{
  "train_examples": 101725,
  "image_size": 32,
  "crop_scale_min": 0.3,
  "horizontal_flip": true,
  "method": "vicreg",
  "hidden_act": "swiglu",
  "mlp_ratio": 4,
  "widths": [48, 96, 192],
  "projector_hidden": 1024,
  "projector_out": 1024,
  "init": "small_normal",
  "max_precond_dim": 1024,
  "adamw_lr_other_params": 0.0025,
  "gradient_centralization": true,
  "weight_decay": 0.4
}
Rows from block 8, named by matrix and row number. Rows with one number belong to one neuron. Each number is 128 + 32 x the weight over the matrix's rms, rounded and kept within 0 to 255. All counts start at 0. Numbers have three digits each.
# gate: MLP gate (model.blocks.8.mlp.gate.weight, 384x96), inputs 0-95
# fc1: MLP up (model.blocks.8.mlp.fc1.weight, 384x96), inputs 0-95
# fc2: MLP down (model.blocks.8.mlp.fc2.weight, 96x384, transposed), outputs 0-95
gate.275:200125051113083091155079127157112105169126116110085065059179031113148138132175077050037129101068146119096115191121100115160104090112115143131080081130126148181167142119139148102157074093120137172145215139135182101129107121123090138120124095160125118102145116081107108167121155202091131061
fc1.275:183105141207107114182126131171110151128112079071113110144120165199107127066087073062082169159146174120180145099109116119146160115181131169121064101122077128134060097152188108146120159103145124123113103221111169212113222165109120186118114169160121138126143108047129087105068147139099115145
fc2.275:112134130127156120163102159163115120080130139182152136132162133143085165121114105124078131153127160107125146140093155100123210148121094112117059163072113118108165136155141144092110125088142150150129135150126167140156182131131135132153125109114126091098127090104136116099105125204176140067
gate.276:116106128120092112145131113130077145102115121109073122117114118119130097115137131090097143096196167133116168091161165072135137151147120172104114185130149166133112134118184121124113139113096157135121127111137131084124128152090097160129141134131135119121096117088113135119118152129107146122
fc1.276:124115125150112179082097129139119144115135137124071100101105104152115129098152141091146108138122123142121159141156110100172135114127079135146131149147146145125104122151163126145110099139112138101142139116099115138107119172127134127155148108098137118159150132134142101131149136137140150144
fc2.276:115178153154107137105124132175141134108141160116049084123106099093118126133108082121101149116172112132097114176137139122140108131100129130102131131112175128116122151132179119135119126108124135135131123107082126094135130132105130134190113115109138139186104121061109093147131130113175132131
gate.277:142096132158148142145119105136100154149088138045153092166152122167101085145137123134053185118128111203124123165159158201082192164131083167132168105138095153184127067113165084139165158099107164167084095135111156193160097105170105131130201119138136108076124091084148013137138191171187111106
fc1.277:122189131101114103097141137122146096110176123217099174120109145103149186116146110099175075121125141040153135096115115067174050085123182084110081130115169115105137164145081177131085116152144111103165151142136099079096159149092154120132058138127109133171126157167111211104116069095074171139
fc2.277:095197118107060149146137126159115111122160126138086104157120075119138130112099110097123071088157096142116176166112091111157028168088153151117201073091091141042130160083147115167152165169146140097113208132168143082110140148086104108114111166094183075200130161205138161082183095101147124122
gate.278:129100068128107152136108084163118161159163107124146116132123120175101132123115107111134063121148131133137143100100104091118147158142114147111134055151155206125136125116145080121086107112178146088168135168157127122067138114144099163146103122107166114154175126120151137105150152078128140123
fc1.278:163129146127138134124161141138145152139136144144141128128114094122115116083127132112115095066114104114153103115137110109111141163166068095095137092129194162073164130093075085120110125141159089071134136133114146098099111126136119089173126159128130140156152097125165066096146149109118100125
fc2.278:145146129129151163127115139093131165149132104115162111137108104110111158071140122119144111146121097111188124097146086153165115095115116170133086114108093123159111175186119102142135133129117172141171148112099102109127110117145119179103121128138134127119126143092160108126128136151142126123
gate.279:124139115156121124134131129122102141137135109137129074141128117121152158096094151091141111121091095156121130149131134128137080111125098134128109148109137137133142101159122132157158141122127135132084104135148140123120123095133142142117122146156119112152154112105125126101138107144094122113
fc1.279:122099143130144102145128142134108132136161099136111129135138149132100149119113108130129126085140113117117138116098142118104147122130136109150120145133141145122131119091129145131081109128135119120130099080120103122132134130113142117134108101113118103105132129123145113142128151099117114114
fc2.279:092126113099128091148153103131094139118148099126133085132115134142130133136167107143120094096140126098126088108136119119109161106116127102157127145129112129107121130159134138095108117143139087119156144109121129112142148120109130107121125124160160113129116116129119110128125121142134080139
gate.280:174178114088111105122076153084168173093113127086195154191096164108111104102091159169232175178139131153133127173092110131177052180169084052106070113087121135162132104130173151096134148127148042195139086146165142120141143078052003081138081140053117140113042112164161091111110098180177107124
fc1.280:089095162121158166138123153163113056176201146182111133083169067094153131137166113169063081087125099089108120077150192154092179067102153253178207190135166135085133128113077145156086134142127218087137166149113141112112150152190203174106230126165099135131199159045103141152136148030109138069
fc2.280:110126119113122098144101123165167045132197125179155149162220059116162210124112108101074105137095080093060200143104207137150165096115107202142189149173189103062123070106148165120133124051164154171123154133141128155083153136136122148134139109079121208151166130162135144126058058086120176097
gate.281:102159156086165124159133146135133151146155158115162146158104141110102123120120129151117136143115154138143109127186134133144160153152136108119115149098119134131082079130151174150135127122130129162091157148103130142131133153125121144135116148122189132115149108088144129167123138108139121119
fc1.281:081109157099171112152120132135120106150139117104182122127098136142094151124157122138132102134129131123118141100141115095115116127113175117140102157114104154114075098114139163159113167131086138112126109137128136165110149142140113159108120147105200095110123099127106094179111130130104130074
fc2.281:163110207128164121139158101129122105141130119124117162113089121137090129123153083155161165150134117126138105113132093118098128111126146148138147106150099152145172121152177102115130154098154129140124107125139121151120145073136116152133120119083110149152139130121127111111128157132083133090
gate.282:167132091113121114088096139092141086093125096141155128080067102125113096120196078104157137153111108161164098054104169138156067105080181124088152161166112143105184134056146146102111154110100098045079130134164102070141149141136173139143178155188144151070078112129159101039155160035132115175
fc1.282:122156156133082156175123131109123139126124184152157137159202144113127078124149160142115174175139177088041122131135154141116113072208091123148224194100148137149122156087137153148128050063102069120160128105143089109108000077151154077121146154111119133131181144150164096066155221063129088184
fc2.282:150103174113100126149144117087148145153121180128109143089194152079088134144121155116140126145092133092080143093059120114152112163197106095132083149132162140136100084082142106120134084111121077158131113161106089112128075202152137106116172107136116108100168130046105150088152172091119115148
gate.283:135137122163130115143132118149107161091106148156091106164128122105115139089092135105154136107109135139140085142114128127138113097123132126169162116151136097085116146150116153141074133129165150093126126108112081137140133156100143140125103117143109074121140148116109090110157076136085156147
fc1.283:157107151183148139149121151135105126129123129142134097157129142124075128098088106132144111122137153104130075153092119110131172107137149145170200123137132103148116167144129185149114127131159104124092139140127114130129137140115117157168080134135113131106134120111108105143142100110078136118
fc2.283:154142130104170152124132131161165149149097145110136114119124138128115175130124122093109091138120159092129114125144154115071163113161155115114119152148131113089077117146109116157107103159150115138104138147147126114171168112121182139155118122126130156081148110122121136122082126141108123132
gate.284:121150109161147211168131086232170142145057189112138132139224131105137105165122107172193123098124139145159010177255132116112091098086090180067054246134124139172164174128133130179220035134162000141190181165008086195115131000093153020128199036093147176236111129000111137025110077121204153117
fc1.284:129101121168163151136077117208122153146110140174066170122142135134087144172137132165143154128169117105112097172255155133160103169068126158131121211119128102163131121148114164162234091138105119142197081158105099163134111057072182114127131091129121182176101180049121088106088128127117124203
fc2.284:066193165168143255122099094206173094170085143106151099116169115061114113191170145209127135066137107120133106137226143090149060114069091130079083204117139134139120135154028124181242018125172050187204188170056072158125102053082152017157182051137161144246100152029107129046078037153186097140
gate.285:133151065161114150102106111143125183094128120138080142161193165089142131128110097132206125141195092122112136157094091147144153149082135089114116140157140084120144151167127140096155121136104135093143055108105110137106106109137134132180149073132168128114070151078144132100102174202106143117
fc1.285:123158082078145132101095130122136133091136168100067147168162099096122142128139071150173099163120111119129069192127119164161157078141135138106130161159105108113134127154100187104125125124105120129126133087107098122091093150139115139101153104087127124169148116066145099190122148194092134167
fc2.285:122164059148139183106128105136128142134173104095176123155125195078151157101151100110134092133175134118100199210101134161146147157127115099104097145090141088117133143149125162122151148109090117103150112129098127135106146168155083107129123151166147097111082130103164114166135178190114113175
gate.286:114153126115127191149137086153142122100102110134112177131118100105133128150120114145144150099116151113121130104112129171162094096114171220144104112121126149112123133132100122116141138112060148148129132140088138101144138138072078144135127159118155149078156090163143149096126132097121113100
fc1.286:089124155159164132107178175094102095143173126163139167180103150124171108149103128113123081089135162099097117177164122152150143107097155255172059148165152103141136105176125145110120107154105151152091174083124142144166142128033105203087144128076089118133125113160187137123117118126126083096
fc2.286:107116120143125164145181155124103069124165151137147157177118150129178127127092164131154110070154140079085115131121157182143124110060203251153078105141145157125105141165104141090126136145049143152125178101139172121179144134106107191146172140070126121119120090178188129126099099106127091084
gate.287:144121135104139143140125145121129144090129149130166132096089126130147128164157109161099138120129121109140143146105124121113179118096141115126124158143148135141146107131130120138169124131118154134170112108175144129156128132119142099166093131184138114128150143141120121163159109131169110149
fc1.287:117138109150133188101123136133136100158072122098131136127107161129159123117163128123122136125071094105145095109086093158129086111128116119178145099153130121139143100143136136159132132135143088127124139132123153112158161132131143111133124112124149128082121123094141122151150117110136115148
fc2.287:141120124167128172138144153139134136204121128158143108121087136114165163087119111132115110119161082092145144135175108133131104119098137132170119172111120127159147120110113115179124151130115125099121115081160146105156117126111121129122123127100185161111112169126113160155113147125127134138
gate.288:093142123230140079133197147168086206113105107152159134194102114142121175145114097099146164139132142101154099126085114085211129105130151131104072121168156140142090094088163172150104173127075138176148114113138075058096177132108128056100148159123101113167113059096108110103108105133109063108
fc1.288:112142149198172117143176138127068136109070095166140080157134127154127129135078093104078127140096141097121136214161129123143130135091107131127129091134152172094056135113177092084170166087105167199103129198163123085149178161100136060128133155054097119192139125078178102118119100152153072156
fc2.288:061152117081105086134085152193125183026106143125082072138090110132122081101181148093123155161163139073197069150186106158152102125122140115090116114095139170135134052135083173093087111150137094088141164144100187156083159086139069094164114152146138114180155160108083091180137092074165111157
gate.289:124119116115101157193169123108160171204173212067155136133166072137094060118130110143111166065096191133182150137143112151121175164163080163143155154100140127106112129064067179127162139137145102030145161139035133170090128156140072146115037145212090143121151103100179130178099139181129138142
fc1.289:118135094155012063179144086099117118191165173147130149156129087101113125144167087145158153086166137117196134096161111115179123126155106108071076129109102134121081131131081174159146110122193141081175136211094053181158148185165096158099038171133147154139146130250135134158047098141098115052
fc2.289:158145144163098088120093113162114172124118150150111212124073109106061101100179105130132150127121130135169121147140125162150053105095156137051129169161098161113127170093170139091131106163138150184140105204105055183213162106146147153096022137086144114110143155175179129159046136152143128028
gate.290:111124129112154178171093088141095143112093127129080135137117121154116161144127141088137101109138119131159145150125128114107160123114121126112106139126143154155140131103120160133146133144118126142143133171117153116136141136134143147099108093087134137123131121148121135144138107124132159120
fc1.290:095111136085156123190134112133116171120103104108093118165134132122098164153117104135118104097151193140148143153125130122109179131124125147104095140118177170136149097141144155183122127140109157137113131112102143121132140137121115157127088108119149152162137142125172150126129111112163157120
fc2.290:127088146108164119165129116104141125097153099117157138161111134118115123115082116122152115118128220081108128126147118143129141126157073153092053103160137123156192107163158159143151131144109122128127122111109128144102131095105114137124132118113150188153109128121137088125131122087154150116
gate.291:130121184150112146078102115122144123141120092142116155117143151152108110142131089207105091112130104106075180136087054123125111133124130053147126146100170112136138116103139152126121109102088114140143166159184131144091150131118100095114191148117167184081111120118121165202116125096123114136
fc1.291:126114115082154143131170127135110103144129183110175102129148116166105083124150131105134094156120120137115154162133173147101150118114164131167161169135089122147117126116097113170124126111166090087128111098157172188142106109137126132137121068191091107140156086130115075119171175119154113159
fc2.291:118075137031120141092121111151087146155137154133130191112163128138103141157095121170158125149169096113093140131135101056142085129107125141195167162153109117120126124160123100174136187107115163114090123105173167146146098107157091134144134087145140102131102127127119148118186141133090133137
gate.292:101071070155130129145107104082103140188166152102161105195181124171174127137197050104209180149145113130170119143112114127120104131140163140078095219118139111143086170158120186146091110086134107153165168076153097137128142139134047128176036062198160103197171164075107128184130089194103150061
fc1.292:101031072108109114133130071033099117135181193090149087118195034170110099149163035119173149140106115079149081173099136078091094124114170141067086218078096117124069121139091177175050157122136055141176157065170115105141140056111016100175050119205138147137112112075103117145128025085092140069
fc2.292:153079115099117185124095105141089089137094077106137144056129161185056099131175090136063204123123124059122227100125095121068139111081118120060151176176087096138056137124126112166141204167085168122060083206104113098140177122157183192160146151140163121112055159210149121113120200095096173081
gate.293:107120109132082147067095127146165140105160148109108117091152117114155109099122119114105098176103145149150138138111155144131126158139136149122160138113140105118146098111147173112102094087154123099109129105106099106115155152120104133122155115128115150131118151107108128127096155110126120176
fc1.293:101121107145071116109093094162165135124159134105081122078111130146178159166095159107105142134105108150162128121106174128138164145149142171133139097147160089137167096142135152120116120108185113137118125117100083115115177129080127147127117139116143129142106181075119125112137175136111157145
fc2.293:140165142143128171086113119157083139117174146138123086069135151077183137184134113140120091147090132140167129110111141115116156177131124139105143161101116039125144106129173129111116130167136131118110113082101117149148175104088124129104099092125147102177118165130144142091118177101117146116
gate.294:102143141139140113106114128085121121100123128107156149125161123067142082131096141093131160121089131089098121172087170133099110125136184111141168145101169075182135119102120105098107162152140148111140163146125060195129129165106092112136092156185186137194130140153094117146100130119070105147
fc1.294:140129188130129115083108092083174103104097147114137143125160084149170069144098137101122086144123102120130115142100107131137118114121181100108158173120124060109158130101146109114145155124134131116148144144137057140130136172087131111110108126163187151136149162138127139141140114132107092147
fc2.294:124127185087153120120125155072116130166214146102089077088139183138115127111117145108085126074143122087133110096115109124141153099205097126126101120137142109107111133141131147155098140106127125153136093127122139114093143097121075156117134149173164097125121121134127101100132166164151117131
gate.295:130116109132116176169116198139125153147165088117116105065153082131088203086113156145107165084155092127143131137095093093197123137189112086129067133151091146087150118175126117093149131119162112126142187139113135171150079103113119089141100138117125091110107129055130124112044107232167144086
fc1.295:118152121152114131121106077074136114147104168129171116148095132087156092142187124136203106122073100105081081125189193147120138130054105155090146124113179106184077128073103154164120109119077130108096051094147151064058038084141140086120135176067140093125106115255165132096177100103175082155
fc2.295:067188133116116115133088107121056129102135121093095085165078106120114126088140122088174086138156094116143171121146146151183123071117151093114152180089101135141120149152175121108082164140138160141102108144094106075129121103115101114135099084152094142159076123199100101141126173057141146116
gate.296:109147098101155127106088097126111098142146087118156093130156098137117116205135156132107109091106115113121092110143140154125124126118147150157102109166119139134159128100105124137142135172082132100142143127126123113104120128133114161093112084110150132157114068097104133182092104176125120107
fc1.296:113141116124126103129094104106095150153141091121151098143130115136111093197134156127123103116109135107119107115157165174146137130121119136129127122179135150167161138096128142127149136156089152096106143108134106117104112125138086193117139080139148107161124076109109125173100122173097128140
fc2.296:096123151086118125096196140097089148114155088117147155095087166143110145105132169132136194103095093086150137171108131090109147129127135111128136092147093118131112153081114142105146141169130092140156129154109116140108106121098096088110148128164120094155137108119108118093150159131156125157
gate.297:166087076105138159085064087113151156153135123131128108133100127171178188137111133201034125139085100097105067135195097184084092081130166089165080196137135154104140134115177129142149095142052118121126082090144096159179123129109142124107128141127123184200158154061108176139146127172133107173
fc1.297:182098082117122128074080077146135167149115107138124140136104129156185161169105162199065147132100112119091084116193105173120121065118185102171098186131136128104106100118178102139152097123058099130097080105143090185179113113116155113122124136122129113197146179094138190122131124187115135169
fc2.297:113075119089194099075118144187153075128110117117115121101118179175152164169098128119111106129106160136189136083116169145041142196169144107137092139119106125062129114146071160141111080124128093160158127123106119076221077168114130106083188119147091144115161180108088103162113166198189184149
gate.298:142150178165156106138143165155128172144140150155111181147070131068125096138188103089221119101133125115110096132067083129113120054110051169076150095142172136172133163163108126155143114124160097070087125142137141133106141151094091157167142124101106125124112155153127113138151084149089115146
fc1.298:126146155126157113159120149155064113135137100199155160151111127106137100145134114080205099075114159153143128156067078116094131154163139129122141048133148148178092137121078125126144182128142139128139130136090084111117139149061121137161111141149162141105128136164136104165120138167097164142
fc2.298:138140098067112159159144138135180148151158069135122151096118168139097118131060129115129095104126155086180082153124119137129173210188123118137149134124092095141114088150093127115125136125109119126155078154098129093170145081162144178142165149180157142059154156136150145101151165122077180146
gate.299:103107109149133085157092117135138129137131089134143097174102141110143125150128085118096142124142124116141137111144155127123134156117144105130117099095121122049126092163137109163167156111127116151153140143123129103106116121098099165139097136103120125150142118123108105136113130170128116106
fc1.299:137137138152138134139134137140135137132159093164141122152129105115154155118127080123074155114137155112161130118162130139126124150141146131134092107116158132069145099146142147187158141126132114118128130125108113065131124120137093150127116130119148137162180135144149153104104150159153109133
fc2.299:093125118119113119157125121125142117160138134090136101076126135104111101109145139146109137105113140134161110117172114095118141123132137113142071132173166134085102131126122147175164111099106089129129093141104126082165153100177092134123106143116155178142140105122102146117103114150174117119
gate.300:110120084118150107128175151110153131117114149147086142141152138156132086132126135151164205145146137115147123111161064098120101139104118091136145149134092158136119127155094153118127081112157127138113134139171128141150147153139133119108101135097144150140167095092133125128127137169116115151
fc1.300:125124100130067111149172160132148179099060147145101177155146098138111072128147131166160121080175147079136095079158122134146133122120142124094094120129094130087115138115112161118117092152154161161141084164147097148149132130142130115101094165078090148131141139157150100129098104132139084120
fc2.300:133155109155090100123081123108178178142105151130159125120148118114088098105139131146151112101126168076146190136123097153163148106100144173107092120091110154145127148076090074129101130158097139116128131137148102139123148156132133149144083118110121132120100126150079113142092116135125099101
gate.301:171135108170130111132125186165180104057132079129164125158130115129091130108093125105141145156119095118163117175096118083127113128155151138123085098143125135145124119147123132133124129129149143111162124169147157147122129127129140136156119106082115179132108164154161156159097095108085103088
fc1.301:086099134101162164127131092094070140131112134133119139107108165123147114157141156149115123119139189124114152114189127151133152105118095114060142173083138141135129099050126113134135143135112102148119120101092097088140121130109114111097124154155176108095128100100137097123150133142162143195
fc2.301:200105118104140172137092156112080137137178113108123086133092141104153162080147152111114086134118135116126154175129134126101087150125151068114122109128155137114178152078182117131078134144136144132122167143144162155109041128122128065063147138124152151105142158128134116103158147155129105104
gate.302:115159118137145122085135184119112186100156159094109062083106106090146135176089089107158145074141149179119180104093121115156117184161092092093163076145130114153109098120123094085135119181103095101090114162125113127139124137127106160178090173121254124173092184094125148175114154133098186126
fc1.302:167121149160164142161142116143126100141056113112103173163127117108092136146151094108114139110101136144154143111067166117160080149160124067139127061103114127128096121099134159086144133203109123178151141105123148098126153151158152179152101186150168138168088168101143138120162150146070150122
fc2.302:155101102142144134159126155158148138137124101089184081140167147075143133157153088133114074087128121147091150111077170050101176147135131083124163033154086144141099130100147153110151111194113132148130102101137119104147119145118081177175119187182184118207094183136118123173162104163023151145
gate.303:106098154132076130130087083152177132152111121124077147126112075137075154097130104114102167176120104142112136155136127093144150102116175159113098147094133092056150100143168145133101104092061106144120113164085144116149087103093090096123170107129115145097167121148196061107112147103142083130
fc1.303:132126129108128155114106178123096165120129089159167113092115118081124159113106151109121084075088120109172129124115111159107135137148076024106152120142131097172109138110085102109119105173180118138120100072122109111090090122144147121138072110178120092140138161085112162112107092158129151094
fc2.303:112173124129102124145066121139129100184103106141190126101159166123171159119109115092105165115158129160198185152125142129141130074069135100172129142187148101172098117103161144121158139171113171098113148108144130078139135139080129149112152152194128104174086179137127132153140162120154116139
gate.304:184178090182106106123167152164059123116162156106168076177168123103090145105081099200097153159110143068157070115081132126178172172125156076096106136091097149166125124085187117153094135205081110128237081132142097098117150096068110114149120102210132054113056104091121109142092105100090142094
fc1.304:087106152111124170138103121101161133107108128137079145088077118173160103146134133039142112070159118190134154107128121104077094091150092160132125105127163079108150141153088133109130137053191150100055169129103121188112131148177141146093127129064145185141166146142146138122151152118176096162
fc2.304:100106174168153133093069188109122125171064095130174082102137109143159092113155121104155064155114134148157150203169117164147066161083124100143120162095162111112142147175134165162144132114157136061109161134150088130128226101107133101135181131143140216066100147152121136156146137082142170151
gate.305:115201113122185159053131084056060156144224176112128102161073142058226049105121150143049090088052113176126218025091095129116108172189080106184158095076140031200167118146000162141164129127125097131165152099136093168135150105118143115147129074182103172079093131151093158126117114101211122154
fc1.305:140162149122156111127139068141160146113169149118107173120163121165200120133133104162147086112091088122140188168127129122075222099157160172144099119163106130170110162130078138148141145237149115070147095206171133158126113102102130148121111078144101173141133112133112129141166161190133141123
fc2.305:090069132112170131105192134144181137017089175169088090170133165166105126182127123061144180147118094144181174130098173141108143143162114108129148163067103240128135173111106132169128144159164110163108136163137154105121073172175110088106154127075177079123143113165138154122096110196132145103
gate.306:168102140099101065130124143130098145105123105176135107119101130141136153152167165157134109123138161109070121135107131155136125106112135167118138111149127119137136104124101124078095087150130150151117148148124123118152093115132103149139101113154146117175121112097120140160113143111135109093
fc1.306:118093145075119068103168128108145149113119134130096108121092095108140110125125181112134096142124099166136143145139146177091119127126129118090172097142082115166157068113149130068131060165178142180108141150142028067118108135114135182134155134132167100148121180098117157140123092073097135086
fc2.306:117104167078119098196180138123143136119159120125090111123130091104168130103104198124082099170101101139111117145145100146031123090150170096117165095176118163117148071094159130087130104179153160146114124151144007098124138127140148185135137119112182087182093182103129165138109052093098116090
gate.307:113117101150178161143104126112119125135137150127104124139118119116173134133126115128098098148138082156126083135118109115124132070133148137099127129118125110128101126162141133156151123111155124144135127100145164138113138167144107154097110134106101145084118117162086121118103102113130131138
fc1.307:111151126119105143137145132135134156135119104146141129095101125104089124130153147137103126169124130105135127111112169142108113120143100116137158116143123143160167132110119132141141127117120128123140138145125112113114128135123132138134154107135095110158117146136149153100120139099115126111
fc2.307:100115104142103125122110144117119130145128125151104125118121146113112116136137157090104194142169112117165114132106153107136128117117165103105142121113148099148110101145082159120149137110123165153133137124149139131108152114103133168097141137109154145131132150156127144146077113130128108145
gate.308:041120092169171113183182092163151134123100117122153197164176119167100126177192153168085158101090167106123173142181114133127147153131169161157135097118095083169119224110075146171145151044107160141124164132079140087081064090108145133118085117121102135155110097142064180144101175123144140093
fc1.308:034098106169195099138177101210129154169144060034091115139091132144098118165073097111127094083135169128101160142162131128121110127185082176134145059156086083099113118206084101146074163115102110085137172113063133028095125113129123112124128072050083135134124146109121141093097119105062166131
fc2.308:063148136140188141136138159178129141097155108105147105122109146120131141108119132134108060146122146147151184157122155138111162122219085151105156120131056087110160107172164094127090136143110063097113143051118168101129150117132150111161056148062100098177178049139194161145130122160089208142
gate.309:119134094178082115145112125078125160123119193178142141122117114135103180133097110103135111106199141124092177102166165106148146195126023131138029093129082131152145132179128155201086133160150081111104159161163120098145114152119173104145088119135118115120074150167113119108124204118172133088
fc1.309:111092144096140134101139141121102102149134126130124151152144189115149148131162183116116155157117098076144101135074081121135128132100156092150157152142136108083131126101143117109158144106149152149153128111147124136105140107128121128104144096116156138166111135106142099135152113107119143119
fc2.309:110062206129162140131140120143142082168131082127148166133137138078160125156137168151145170124106121092167128152101090166121106096158203111140204168151127118114116127113162118105161111121112152156172120109126135160108132135126169158119138141127173070149154109082082125158131107130091139158
gate.310:125113107130136145147139047130135110121090137137155167117111125098127107133061142148080141121146072128153138140126095108161122158138150102135108144123141104140144117113143142114105076103104119144124069096112157150124118145096084102126108153136185049100159138133120162133142099100114105152
fc1.310:109116179108096128141119201140098119106125089166138113110085105121094140097157096100191157124140134114096135086134168141159109048120137141129159155110125146095131162121124122140127147099132113113096128132179167082115118162131149164147118092107085180128154120162121154114130152152131122155
fc2.310:130108143148065135123153153111118151144088108126173115114087146070071126126131123079140134114142097131093112101171147095124129089156158170117114165145119128093109147099172132148106149100133124112111080188141165103111135162140100138153160091100116125121129087148165128104135128162112099147
gate.311:151166145130108113168142151097088114129097114190100111099140136130103133157154120086111157112138129123115120140111123109127131110096176097120156173108131098152153143140154127147118115116161131156105103107146190150135128112106153130124114129151133124141121083098098145116121168135148090104
fc1.311:143092098085080122122146114111132148182107119129125154149141131144135107115149144151132122127128133145155159116114133117102133129109166131131113153142147135137154129162106093144127102104131128101112132105161142164138135121100117153132106093149114111115140109136122158140116123121113118114
fc2.311:114080106092095117143180129126112119126102140152142143147109122132131131125124125165162150150115147145116163158124146082099121097102145146148116202110144148160128120163149099144141130121151161101133134107181184122131134139121121178094152133178109146128095138144093124138134125132168081119
gate.312:097099105123166139098176197113154157159128151093169117138150189151099167107114148156121144154144091122127125156191110150072061167186100204116115119125053144055184088146119116132172138154069130117102196105110123161129240138108162168126121117136147086110171117119083121119084155126184161068
fc1.312:174115151096175117086046107109135082168118141109119060048118092074071151096150125121196107048096145154167160140078089126128190172149160126168123149105078105103126137104120081098134100165151084134104113106154126103062097198188132100114169131094136100076149149154134122139190084233107151173
fc2.312:169118110152086186143125131110082112120111091091125136107142147155141146104123115093165097106092150168140154120128140111135077143147102090097105104068108166102100100138130105159135142114182088083079118069129129079115180170141116129119113097105114142114142132068148130138070117170111112142
gate.313:121132091173133152134095123119133114114130181156092142090201123145072125148144105133103122108119127102153188115129132099153154142116145131099206110134123119141112145167166166164158100132146128141068156135113123106148121092161149131105090115167114098137142141085092146150144149087129169160
fc1.313:159122111153120140135168137103161119110089154158123151075145114162119096138127110126165140091162141100140108162154108133115124148106152188121155107170136140104079113143180117151104145143160164091111168088123129140130114101096153149114102120072144105137163117151115167120106082110167169166
fc2.313:101198138111121132111152143115137102107135136145161170110131148144096093135142127121125160094108135106123156096135141148132108137114148130147113121139128130121120079147089126113154153134093098122131178140118143160133131135130080116164110144124119096122140129190132164127086122128145113134
gate.314:135153068185137083082110112156112183188102104103092164128141206131115049158119137182090134168124166080146106062167164182166085154107076138143143189150128201119165113041216177129148110100126093141109067113112114159205125130129138140180179198089142171159113118129105135161133189128098154102
fc1.314:158136096107133146097127104051121084125172172145146037086044188121202213078188191090073112119092101163125254158072198126048114143116177057133101026100153115153139130099010062214071159100180129133116166082106125153100141069120071033071096067169197077063140112060088140104183166174187108106
fc2.314:153131074149116109135134121099113125107068126126123092086173131167234198095085127110144124162127108158090038161146129123041108134116129108153087129220131095126146133129157094153155124077188137117072117150094167108151139104111061131077076108125155138131111205066111113150154118088056090161
gate.315:120070067129183148073089151119089049160111137069175114145159155130112088167191160144115157146077116082069132208183107147108200137121118159156147183111088143129089122116096055186155079059100133151192104174100066143134119208138093123134202057055154063166140109137187112102162217101084177089
fc1.315:091161098091165063100191126107091171162228114135140101104157144088215111092162134103151000091153127176112073089122218144072042073101159158146086009109175165111139117093114168056212182122173145033105162151163148111121147117098161139141036137080157180142170107134069144200133058207152055145
fc2.315:164148132057069135105137145123133105156168107139109124167123145108097151091103134058126070069173160208200247223131150126149068113049102137124180077163118134127088136166152145177111085148228142102087148092204121108081200110087096119108105087142110083097128149144113144193166159073098085190
gate.316:112116112166108136094153116106156193102128104160124081152133108081143160155122167110096149101092098105124077183124119160103146161143134092113139109129206105096152124126112150142128076139084087088087124073105124108148148139116082134125090159172108104170112115117127124107128117168163092149
fc1.316:233131139130068149157111153138123121096134172135143153125122133184109103124146113099135168114134160118111192138174178092112101094122093129079115122110110147129109128122114094121146142100165109132135147152139150140132157127116136122102129113101187174063123116158092158110095106090146105148
fc2.316:227119122121104152140111151129110147151136191136138166119132105156093066162157142115159180158196154104133131141168147100135119098121105135080092164104054124145105136113092117091162136118143136187139124128126144166111153124127181143087111091149195179067148135165120168138085124092135114148
gate.317:154147120111176097134154107107079157090120113134116139105145130101149164088148115133160097151105112168112132165158130112114093119132120142102097103112160124121087115123108162089106123145115104127147101135176147135135126087118132124134133119142114128147096124140103111181128109126143125141
fc1.317:117195099118159117107170139125088147135157115140112113179126141104159114134170138122103080134085142150096135126167108145141100121148155130126087111153144143130115107163145154134097100124117117128139117110104160096193125099116129122141100111114170135155109128123114107141131106116161140131
fc2.317:115135131142150113101165134107146139115111116124097169134089121093135112155160155125118148111093165107110128103133112156138127130137150134146073118165113119096117116138186142148118105144133141140151129098075108113173087113109132118104134127133153142158075149090125080122124134119112133116
gate.318:154151187126134171109065106120120182128173102137108053172089115153106146148196168120071104132161079124154034112131127126186150125165119144111106099122089125147207133074116175132123112168146139088077129118067140075164045116201109069168077112218185130134117101120126115145089101119128153136
fc1.318:140107186108130121093084117147128235151157086165113129164090110110181107109116150088106085142133114139111063169131129132144154134173152145114161093152078107106150118133146175144122156113102129121048096122111120083114103145200133123115051108198161059158192130107097115097095089158198103157
fc2.318:122118235172147100108070120128062132141076123100123186162094135142095147145113120093043125151089148114160150085115136183137116107119104070096125145171113100123162115060179116116184116159130142097094108136132135117160133139115147107094128134086149093125077081072121109119091115055096144171
gate.319:188111135104107158130127155053114123113078201150090112095109104179220091174116122158089147143098102139098085130165161139103058178185062074109188150140114146164115069104118165081144123121142085146175140114180166157135249254114107164141098168236099067129105050061132138105143130074155073110
fc1.319:127108123141083139156156129112109177124099146127101110084164189166129164140162121129174106124175160118144134113171142148096148160103100095050101204137132120151112139049154141180122185090092115182125134077123094107136105176139173172143134112118075144090088173163087135095136126146116108165
fc2.319:122166148170104107120091162114155099118143154149098124112146180095100086121182131132215154108164173191150111116129073134155131130156202135174052152194139160110081110121081094148079137152170114129133180114087143132149077161133075130104179077115066190134075173102154110155083154120092154140